From a checkpoint of a small class-conditioned image flow-matching model: 7.19M parameters.
Rows from block 4 of a small class-conditioned image flow-matching model, named by matrix and row number. Rows with one number belong to one neuron. Each number is 50 + 15 x the weight over its row's rms, rounded and kept within 0 to 99. All counts start at 0.
After each neuron's rows are labels from the 100 images, of 14848 (inputs lightly noised), where the neuron reaches its highest value: "colour at peak" is the nearest of a few named colours to the mean colour under the peak; "responds to" is what is common among them. Only what is clearly more common there than usual is listed. The data: Sentinel-2 satellite tiles (TerraMesh).
# fc1: MLP up (model.blocks.4.mlp.fc1.weight, 1024x256), inputs 0-85
# fc2: MLP down (model.blocks.4.mlp.fc2.weight, 256x1024, transposed), outputs 0-85

fc1.407:38 64 39 52 75 27 59 23 74 52 48 56 57 85 15 55 83 47 77 41 33 48 60 47 33 59 40 52 67 67 70 80 35 42 31 49 52 59 54 39 50 78 58 65 63 61 56 36 63 63 71 47 81 32 50 36 31 37 48 57 30 44 54 67 43 74 74 55 30 22 37 55 53 65 67 61 66 32 63 56 43 91 54 39 43 43
fc2.407:55 50 56 39 69 32 47 26 57 48 78 76 77 69 26 32 47 33 67 33 63 54 71 42 58 51 53 52 40 37 84 45 54 55 43 45 65 53 90 43 45 53 58 23 44 45 21 39 48 63 29 47 52 35 26 27 65 50 40 33 29 34 69 69 20 36 35 46 59 17 51 53 36 59 52 49 56 68 64 54 60 67 60 70 63 61
colour at peak: green
responds to: crops; main land cover: crops

fc1.245:53 54 42 47 25 47 46 40 42 48 52 62 30 56 45 44 15 60 57 67 55 43 61 57 57 42 50 60 55 46 64 49 29 51 62 73 48 31 30 44 50 49 32 42 42 41 37 36 43 80 59 42 46 56 39 58 33 57 42 37 23 75 55 62 91 59 56 49 57 67 50 75 40 68 43 79 81 49 59 38 82 69 43 50 34 37
fc2.245:71 45 69 48 47 66 78 30 66 24 59 39 41 34 71 54 45 43 35 22 34 40 38 34 44 59 39 39 53 57 35 61 61 37 26 54 36 39 40 56 81 49 45 60 42 65 55 49 64 41 40 48 46 53 51 64 60 38 51 59 58 64 65 55 46 62 60 43 45 52 28 52 36 75 57 73 33 53 32 69 30 13 64 33 46 44
colour at peak: black
responds to: water; main land cover: water

fc1.758:36 59 52 39 50 44 39 56 68 61 38 42 58 37 51 51 50 41 40 30 65 49 44 53 54 59 51 81 57 46 33 44 61 55 55 27 58 39 61 61 36 37 69 38 36 39 45 44 44 46 55 51 46 49 72 60 20 28 48 57 57 66 73 32 82 70 47 65 66 55 64 92 62 79 30 58 79 43 41 63 59 44 54 33 70 55
fc2.758:31 41 58 70 49 30 47 53 37 56 48 42 50 63 44 62 44 59 66 33 47 57 74 69 33 44 41 34 55 44 39 64 57 51 56 33 42 41 30 51 64 75 24 78 38 22 46 60 78 38 30 60 65 39 49 60 56 53 43 56 61 60 31 66 27 60 52 68 62 49 28 43 41 27 66 47 60 71 80 43 68 65 53 70 18 41
colour at peak: black
responds to: water; main land cover: water

fc1.195:64 58 51 73 32 38 35 71 67 56 51 42 44 58 34 45 55 41 44 51 63 39 51 42 48 66 59 76 52 55 56 43 58 35 79 27 31 66 48 44 40 39 42 42 33 34 37 68 54 64 50 42 38 56 24 69 23 50 60 31 31 63 42 43 49 86 80 67 44 82 56 58 44 72 50 64 77 43 69 65 60 47 55 38 54 63
fc2.195:41 49 21 53 61 64 40 58 38 48 60 71 53 48 61 42 68 69 37 44 82 41 62 66 60 50 60 39 31 48 59 31 70 89 32 63 58 80 42 52 14 18 62 59 24 50 64 08 46 25 41 50 62 78 61 53 58 61 39 89 64 43 49 34 62 71 25 42 42 60 65 61 47 56 54 36 51 54 65 18 63 57 16 45 37 53
colour at peak: green
responds to: water; main land cover: water

fc1.570:40 46 57 52 37 29 22 69 63 58 60 64 40 28 35 53 32 45 25 64 77 57 36 44 39 57 64 35 63 49 21 63 42 64 63 72 23 70 36 54 63 37 46 58 07 42 42 54 59 65 47 35 49 56 56 45 39 52 48 40 62 48 50 33 77 78 44 50 33 71 34 54 65 59 57 43 83 43 62 37 59 53 39 74 31 49
fc2.570:38 80 50 38 65 45 58 47 77 44 37 26 38 66 37 64 31 79 55 51 65 49 46 71 61 49 49 50 36 57 61 55 60 12 60 60 60 21 36 52 65 26 70 75 57 52 46 63 60 56 67 58 63 48 29 93 17 30 63 45 35 43 40 42 66 39 40 21 33 61 57 44 45 47 62 42 35 52 59 75 72 69 55 41 64 49
colour at peak: green
responds to: water; main land cover: water

fc1.677:27 73 40 60 43 48 31 27 40 49 43 77 61 33 51 60 32 58 62 50 59 34 69 45 49 27 32 70 29 58 48 35 28 57 62 57 52 30 57 58 54 79 64 50 35 56 42 67 32 39 48 63 42 69 36 56 51 51 32 64 40 65 50 58 63 26 52 40 59 55 54 53 69 39 56 65 39 85 34 39 58 77 31 11 53 58
fc2.677:33 62 73 37 66 39 74 72 65 23 39 61 66 57 41 54 42 28 18 28 37 43 77 52 71 45 32 39 47 69 58 67 30 29 73 26 59 48 25 39 89 61 64 54 52 48 56 58 71 46 51 55 71 33 46 39 70 46 74 27 63 36 54 46 47 56 52 46 62 46 47 60 45 67 62 66 18 44 50 77 40 40 39 22 34 24
colour at peak: white; pink
responds to: snow or ice; main land cover: snow or ice

fc1.324:45 79 50 44 59 26 40 47 26 59 44 48 59 48 31 54 34 49 33 59 69 30 42 61 36 57 64 54 52 50 56 40 57 72 56 37 33 55 50 30 57 52 41 54 26 52 33 55 50 37 44 44 67 52 22 58 49 60 45 41 48 31 41 43 41 55 65 40 38 76 49 86 56 52 64 68 64 59 46 44 51 14 64 57 56 21
fc2.324:49 63 46 57 62 52 29 64 27 16 47 51 70 45 49 36 31 80 43 64 22 47 56 50 49 49 52 39 69 64 46 34 25 27 36 58 97 24 61 16 66 51 37 37 43 34 44 55 23 76 56 44 43 07 38 50 43 49 35 46 51 63 48 49 76 74 60 34 55 47 64 42 47 24 65 53 42 47 47 64 30 49 75 83 38 29
colour at peak: grey
responds to: clouds

fc1.767:67 50 59 66 60 31 50 41 49 39 62 61 33 52 39 20 29 50 35 49 40 47 42 79 54 77 72 58 47 48 38 29 44 24 84 35 36 36 20 56 42 45 41 84 24 53 50 58 62 43 40 62 48 51 57 28 33 46 60 54 66 69 26 68 75 64 61 56 30 56 15 52 38 59 46 50 55 53 68 46 57 48 64 58 35 24
fc2.767:65 49 33 39 44 37 45 37 61 90 44 41 55 46 36 59 54 51 37 36 79 38 43 54 61 49 36 64 34 65 62 63 68 92 62 71 30 96 77 30 10 48 70 56 43 65 30 19 66 60 41 47 56 65 46 58 63 57 35 55 39 42 73 44 41 58 40 43 66 54 57 66 44 50 25 73 77 62 42 28 59 51 51 42 65 52
colour at peak: green
responds to: water; main land cover: water

fc1.353:42 86 58 49 68 55 66 37 47 51 43 58 50 48 26 47 53 48 39 61 58 24 44 54 35 77 51 89 65 49 59 33 61 61 74 34 60 41 28 73 39 54 30 55 31 44 46 43 60 41 75 25 46 27 54 52 47 54 61 30 54 75 42 61 44 71 57 37 63 72 63 69 30 53 52 59 59 54 60 49 62 49 26 59 45 61
fc2.353:63 48 67 57 30 71 46 67 41 56 67 46 73 69 66 67 56 78 72 34 84 40 61 51 43 60 34 41 49 44 35 55 60 38 46 60 46 59 77 34 10 48 58 63 52 30 51 13 62 24 39 29 43 57 31 60 61 43 31 46 54 24 62 52 70 16 32 56 65 54 61 64 71 35 44 66 49 34 63 15 29 35 54 60 45 44
colour at peak: black
responds to: water; main land cover: water

fc1.486:50 52 22 46 40 44 24 40 61 27 46 46 52 36 06 48 55 37 34 33 44 67 63 56 63 82 36 53 33 44 65 64 36 54 81 43 24 53 31 52 30 63 60 20 51 51 30 46 78 40 54 31 69 40 61 30 69 28 57 37 57 61 35 61 54 52 51 37 73 38 65 52 39 70 54 54 70 64 69 67 50 40 52 18 67 49
fc2.486:26 38 67 42 36 14 69 60 76 57 65 84 62 62 57 37 35 39 58 36 67 33 48 42 58 53 22 46 47 56 28 59 51 51 41 60 45 43 60 46 53 60 74 43 49 56 32 45 75 36 50 43 40 95 26 57 61 49 40 60 43 52 67 66 46 30 41 50 47 24 46 75 63 55 33 53 49 47 49 53 36 42 36 36 42 28
colour at peak: brown
responds to: crops; main land cover: crops

fc1.27:70 78 30 48 58 67 45 46 32 61 53 54 35 47 74 61 77 54 82 50 47 34 53 55 22 61 32 48 58 62 62 64 39 42 41 56 39 50 73 45 39 25 53 55 65 65 13 54 76 38 40 47 22 48 22 43 44 75 36 62 46 61 71 33 59 91 52 58 66 46 40 48 68 67 45 70 56 53 73 36 42 33 21 32 55 63
fc2.27:48 44 50 50 64 52 40 45 62 57 64 65 67 30 74 36 51 53 59 25 34 34 43 37 36 56 46 51 55 44 40 49 50 66 47 48 41 40 59 52 46 34 59 55 62 21 53 54 64 55 35 38 55 47 23 56 38 32 46 18 64 48 50 40 43 45 26 47 36 68 60 44 45 38 48 68 60 51 42 40 56 40 44 55 64 22
colour at peak: green
responds to: water; main land cover: water

fc1.719:68 37 39 49 57 38 89 55 43 60 42 44 44 35 57 39 51 50 46 49 74 31 44 29 50 23 72 81 48 58 48 43 43 55 80 58 28 61 53 46 65 57 33 39 49 76 53 56 23 69 51 62 61 54 50 37 33 54 66 37 44 56 58 72 32 53 60 77 25 49 35 45 62 48 42 54 54 56 60 62 55 77 43 35 52 53
fc2.719:33 42 50 21 44 49 41 53 63 54 53 64 49 44 55 36 35 55 57 44 02 81 58 64 69 55 48 55 65 75 53 64 48 39 63 38 72 09 57 34 51 75 38 41 57 57 29 44 62 37 59 31 39 64 69 60 51 47 50 79 29 61 45 50 37 51 62 56 51 23 66 03 42 25 36 47 32 50 69 77 54 32 46 59 39 36
colour at peak: brown
responds to: snow or ice; main land cover: snow or ice

fc1.646:47 24 57 41 40 76 46 63 39 46 45 44 54 30 47 48 17 41 56 73 60 42 41 51 77 45 28 70 37 45 48 53 62 42 61 63 29 58 37 53 43 58 46 37 34 35 42 51 62 34 53 56 35 48 47 30 46 53 56 42 78 77 40 71 91 06 25 57 77 53 71 56 66 46 44 41 47 78 55 44 46 58 44 43 64 74
fc2.646:47 42 48 46 47 66 50 82 39 30 29 49 47 30 69 66 31 49 39 25 49 63 43 56 55 67 42 55 64 25 18 44 63 24 60 66 38 31 28 44 52 47 35 41 57 51 58 78 54 43 66 58 29 71 74 65 43 41 64 53 59 58 28 55 71 67 48 56 56 51 41 22 50 49 26 40 10 33 55 62 55 26 50 50 39 26
colour at peak: red; orange
responds to: main land cover: rangeland

fc1.434:35 70 43 41 33 63 16 32 26 58 53 44 33 71 48 34 37 69 68 52 69 56 58 47 68 43 04 52 44 59 59 48 40 53 50 66 66 51 58 67 21 65 55 63 61 37 18 50 19 21 25 39 57 71 63 65 68 66 50 52 22 78 40 50 35 38 62 62 51 61 54 47 28 55 46 62 47 37 73 38 65 82 49 40 52 71
fc2.434:72 57 60 26 61 43 58 50 57 43 75 46 62 49 41 45 58 31 48 42 00 49 39 44 51 57 76 41 63 63 48 66 39 59 57 67 34 52 48 59 59 43 61 45 49 61 79 35 34 56 42 46 46 19 46 23 55 56 58 50 52 33 73 54 53 54 58 52 57 42 21 20 27 35 70 87 33 43 61 78 28 45 44 65 59 27
colour at peak: orange; white
responds to: bare ground; main land cover: bare ground

fc1.544:61 50 57 58 51 57 61 41 69 66 62 52 52 29 23 45 29 52 53 25 45 41 58 70 63 60 42 34 40 36 61 31 63 49 71 29 46 64 59 50 52 59 28 50 52 79 51 53 24 71 51 38 61 60 47 40 65 17 53 54 53 49 68 32 63 64 71 44 68 54 67 52 60 58 58 48 67 59 72 58 73 75 50 44 36 35
fc2.544:77 59 38 67 29 44 72 41 58 48 74 51 72 54 32 63 31 54 43 48 61 52 68 37 61 31 56 33 26 67 47 42 57 74 51 32 44 52 86 35 30 27 68 27 58 65 62 27 38 29 49 59 54 67 53 67 55 48 79 60 58 47 44 45 30 54 63 79 65 64 48 72 45 49 47 62 80 44 65 63 58 35 57 49 37 46
colour at peak: black
responds to: snow or ice

fc1.260:55 68 70 55 67 41 45 27 35 48 34 41 41 43 43 39 50 45 34 40 20 75 35 61 31 43 48 54 39 52 43 50 79 31 48 27 42 24 39 56 71 55 67 45 43 68 72 46 64 62 77 64 29 56 41 58 55 40 50 46 40 33 62 76 62 49 42 32 37 60 30 32 38 46 35 57 42 39 50 69 49 58 57 27 57 34
fc2.260:38 22 53 51 50 33 39 41 56 65 59 66 69 40 59 62 61 74 63 55 89 32 61 45 58 70 76 71 34 37 74 48 53 74 37 64 36 88 75 48 36 52 63 66 59 28 35 25 46 54 38 69 47 49 52 57 52 57 42 38 42 59 48 47 61 68 39 65 71 56 51 71 50 64 48 41 70 41 61 06 24 54 37 68 53 59
colour at peak: pink; white
responds to: snow or ice; main land cover: snow or ice

fc1.536:69 39 23 68 41 45 42 54 18 37 57 46 26 69 30 80 31 47 43 49 64 30 41 43 35 78 68 42 29 62 68 77 43 59 54 63 21 60 52 64 33 16 61 35 77 66 37 42 54 63 42 55 56 43 56 63 46 70 50 38 29 44 37 69 33 60 68 76 44 39 44 41 35 48 56 57 40 44 59 52 50 59 42 74 22 28
fc2.536:41 40 67 57 58 53 67 75 54 63 27 59 28 58 56 42 82 69 70 33 53 68 77 54 31 41 26 32 28 39 37 28 49 73 50 17 48 45 48 39 37 63 61 55 63 17 41 63 59 27 55 15 37 47 66 64 68 58 52 29 52 43 50 31 39 45 40 44 50 29 48 45 58 50 37 37 47 59 65 64 47 64 85 50 69 37
colour at peak: brown
responds to: clouds; main land cover: trees

fc1.588:48 38 42 46 53 42 15 53 30 51 51 72 48 53 30 17 59 64 38 45 29 59 72 55 23 70 51 64 35 61 89 41 30 61 57 31 48 60 47 40 60 61 50 56 42 64 60 73 75 27 59 42 55 43 51 24 54 61 61 51 51 56 51 31 78 81 54 65 61 43 28 36 30 68 45 43 65 55 51 41 53 38 36 35 50 31
fc2.588:34 48 71 25 31 47 44 44 58 52 35 50 61 41 51 19 24 37 63 55 89 62 54 42 76 58 49 64 70 38 28 62 66 65 54 74 27 50 61 38 36 41 75 10 42 33 39 32 61 43 20 59 35 49 58 66 64 77 38 75 42 67 61 49 69 60 41 36 73 61 51 89 68 48 32 50 70 42 51 31 44 57 35 68 42 42
colour at peak: grey
responds to: clouds

fc1.555:74 58 63 47 56 50 37 19 23 52 45 34 58 49 63 44 36 47 98 58 52 57 56 56 69 39 90 59 64 43 68 36 38 55 39 24 56 56 60 35 57 51 18 14 74 65 69 39 41 69 54 51 81 36 47 39 59 44 58 29 52 57 48 73 55 54 55 61 35 53 32 39 71 55 54 39 37 48 52 39 37 56 46 47 40 65
fc2.555:31 53 37 54 52 20 51 60 63 51 40 52 63 34 56 68 32 64 57 58 55 28 49 31 59 58 17 39 61 59 30 46 61 19 61 35 44 85 44 41 30 40 52 52 58 33 53 52 80 43 51 51 51 62 55 50 50 34 60 73 58 60 95 66 62 53 45 60 44 53 70 56 43 70 66 63 57 61 33 47 20 33 40 55 67 42
colour at peak: pink
responds to: snow or ice; main land cover: snow or ice

fc1.679:50 32 53 22 31 45 48 73 56 54 62 22 43 37 42 74 58 21 56 59 40 53 52 46 52 44 57 52 50 36 82 70 56 50 55 70 47 70 82 68 33 51 47 40 07 51 61 59 72 60 50 53 30 34 04 24 48 56 42 72 52 25 48 54 71 57 88 42 53 53 44 54 60 63 43 62 55 53 53 40 66 56 37 49 82 47
fc2.679:49 45 52 48 48 58 82 39 51 32 47 51 89 50 47 47 45 81 37 20 26 65 54 55 64 47 54 57 60 59 50 80 36 46 49 59 56 47 44 75 33 60 38 41 64 72 47 72 41 44 33 31 77 50 51 51 79 62 44 43 37 53 41 42 41 48 58 67 60 73 84 48 55 47 56 51 42 48 51 80 41 67 43 76 66 60
colour at peak: pink; white
responds to: snow or ice; main land cover: snow or ice

fc1.634:36 58 47 58 56 42 70 47 55 56 63 58 68 46 68 34 46 63 43 54 77 50 27 74 26 64 69 33 59 57 62 47 54 41 60 39 47 40 64 46 50 76 45 58 38 22 48 58 74 29 50 48 41 68 57 32 75 54 65 37 96 50 49 43 58 51 49 53 42 78 09 86 63 55 58 64 78 35 40 62 20 40 63 77 58 43
fc2.634:62 76 51 36 23 41 30 50 49 73 55 40 32 55 35 58 61 47 39 73 13 46 69 40 69 55 57 68 63 50 72 61 56 32 30 57 45 39 81 65 42 66 50 26 61 45 63 56 73 48 67 45 42 54 30 48 59 43 57 45 28 70 36 60 59 36 52 51 71 53 35 20 68 41 39 42 31 53 35 32 73 58 29 35 56 75
colour at peak: grey
responds to: clouds; snow or ice

fc1.506:57 40 37 59 40 69 43 50 37 46 54 59 35 42 61 58 38 60 29 47 40 37 43 45 46 53 46 54 33 36 59 35 63 70 32 58 32 40 60 46 56 38 59 50 28 26 54 36 35 53 19 43 19 54 53 46 55 78 26 22 45 56 50 25 56 48 44 31 61 57 40 65 41 64 54 53 48 71 21 44 51 34 49 43 58 59
fc2.506:39 43 64 41 56 32 47 28 65 70 45 59 51 59 31 33 58 45 65 53 71 80 46 50 62 57 66 53 88 40 86 66 62 48 51 61 49 44 64 18 37 46 58 49 61 65 36 44 38 48 46 45 57 50 45 50 35 30 46 63 46 42 45 61 40 28 37 43 52 49 67 66 62 33 35 27 79 66 53 44 44 78 69 56 66 47
colour at peak: white
responds to: snow or ice; main land cover: snow or ice

fc1.748:54 65 40 27 47 60 58 21 69 64 47 52 52 48 40 75 21 80 57 10 52 41 61 46 13 63 46 43 15 92 72 38 43 57 38 40 53 49 45 54 39 52 51 39 38 60 52 50 51 37 65 57 83 52 35 36 58 39 38 46 67 59 48 62 69 56 66 52 64 39 51 50 47 65 30 44 36 65 23 71 45 53 47 33 71 35
fc2.748:57 36 29 61 53 54 53 42 55 39 69 47 52 35 62 48 73 28 70 57 35 44 40 46 88 30 55 38 49 40 39 51 38 33 63 54 38 79 39 60 79 52 49 67 62 57 55 55 46 57 41 44 27 49 53 42 46 78 55 63 49 28 53 69 60 29 24 38 20 34 30 28 71 65 57 32 41 66 48 42 71 44 48 36 47 67
colour at peak: grey
responds to: snow or ice; main land cover: snow or ice

fc1.93:55 49 70 55 60 44 39 49 41 44 56 41 26 61 50 36 44 52 17 47 75 48 43 58 56 47 44 57 67 50 61 40 17 41 55 51 21 47 35 44 61 31 71 44 41 52 67 41 49 46 41 63 41 53 51 34 21 18 42 50 56 37 41 40 89 51 37 52 60 42 84 37 48 27 54 49 56 36 37 40 34 86 31 30 26 42
fc2.93:76 45 40 49 24 42 62 23 63 61 64 52 65 72 40 55 51 27 48 43 51 41 45 31 37 41 43 42 49 46 43 87 64 55 43 61 57 65 51 56 64 46 34 64 49 37 32 28 47 69 40 75 56 79 38 50 27 33 64 78 42 45 59 31 28 46 53 38 42 45 59 37 51 60 40 23 48 52 58 28 30 70 42 35 78 60
colour at peak: black
responds to: water; main land cover: water

fc1.279:27 12 57 27 62 48 70 36 28 30 64 76 43 38 41 73 66 18 51 57 44 53 39 59 45 63 41 51 36 33 46 56 66 32 47 44 63 65 51 73 40 28 48 47 54 79 54 55 38 54 56 26 42 39 46 47 58 53 38 70 57 46 50 65 59 49 21 42 56 27 43 43 52 69 25 28 48 43 33 37 49 55 43 47 24 52
fc2.279:55 64 30 55 50 58 49 39 53 43 22 42 49 44 69 51 52 40 49 65 50 44 42 55 32 60 67 37 43 69 69 44 13 26 42 23 68 42 70 29 64 32 35 67 36 57 55 24 55 53 81 33 44 35 53 30 48 39 40 27 72 45 39 56 47 31 49 72 46 81 62 67 44 50 56 60 10 36 34 91 28 60 39 61 74 36
colour at peak: black
responds to: snow or ice; main land cover: snow or ice

fc1.709:50 62 64 52 55 73 53 29 83 61 85 17 45 56 56 47 70 44 46 31 63 43 59 19 51 36 55 62 45 37 33 82 64 77 41 59 46 59 74 37 59 21 56 42 60 37 60 42 37 59 69 61 46 57 40 25 53 55 51 64 26 32 72 57 49 58 39 45 66 55 61 47 75 36 39 27 60 45 62 35 47 62 60 38 68 52
fc2.709:25 50 51 26 49 42 09 62 61 50 41 39 27 62 46 27 49 58 32 54 53 59 82 43 68 47 39 58 40 52 27 51 74 58 83 63 67 34 57 41 32 27 54 29 44 53 33 28 30 34 31 38 69 56 48 53 48 43 58 54 58 45 60 37 57 53 63 41 39 62 49 57 52 47 48 52 59 33 83 13 92 67 36 45 35 39
colour at peak: grey
responds to: snow or ice; main land cover: snow or ice

fc1.729:35 48 42 89 57 51 29 40 29 43 50 40 58 22 23 83 18 51 56 53 42 51 65 48 62 68 18 62 30 80 64 64 51 41 82 47 22 42 31 36 44 64 54 30 49 43 32 57 73 39 15 42 40 49 65 45 62 61 35 51 37 68 31 68 48 65 55 56 74 40 87 81 62 66 55 62 58 68 42 67 53 54 69 41 42 50
fc2.729:47 83 52 58 54 48 47 56 56 88 28 33 14 50 59 72 76 13 30 58 69 42 77 38 30 26 67 63 29 60 48 60 49 54 25 41 50 69 40 57 31 50 63 41 37 54 49 26 74 32 32 38 62 56 61 62 71 62 70 61 44 57 76 15 67 51 52 54 40 76 56 61 37 79 33 57 56 53 41 34 31 33 21 41 45 40
colour at peak: red
responds to: main land cover: rangeland

fc1.6:29 66 53 79 38 55 56 56 49 52 45 33 59 82 50 47 50 24 50 60 65 59 51 50 40 54 38 38 39 36 67 42 83 43 51 39 53 46 45 63 45 61 43 44 65 44 40 69 67 60 35 47 46 49 18 39 69 86 11 23 63 43 59 50 63 37 53 43 62 30 48 32 45 24 33 73 84 34 56 64 47 37 71 38 65 75
fc2.6:71 31 14 70 58 77 75 67 45 54 64 50 65 45 76 59 71 67 38 30 31 48 35 44 43 37 45 38 64 46 22 50 27 54 50 63 58 62 60 74 48 65 46 69 57 75 60 42 38 58 59 75 38 50 73 48 44 50 51 46 50 43 56 34 23 42 43 46 66 43 53 13 53 28 31 63 41 45 27 47 37 40 44 59 74 55
colour at peak: pink; white
responds to: snow or ice; main land cover: snow or ice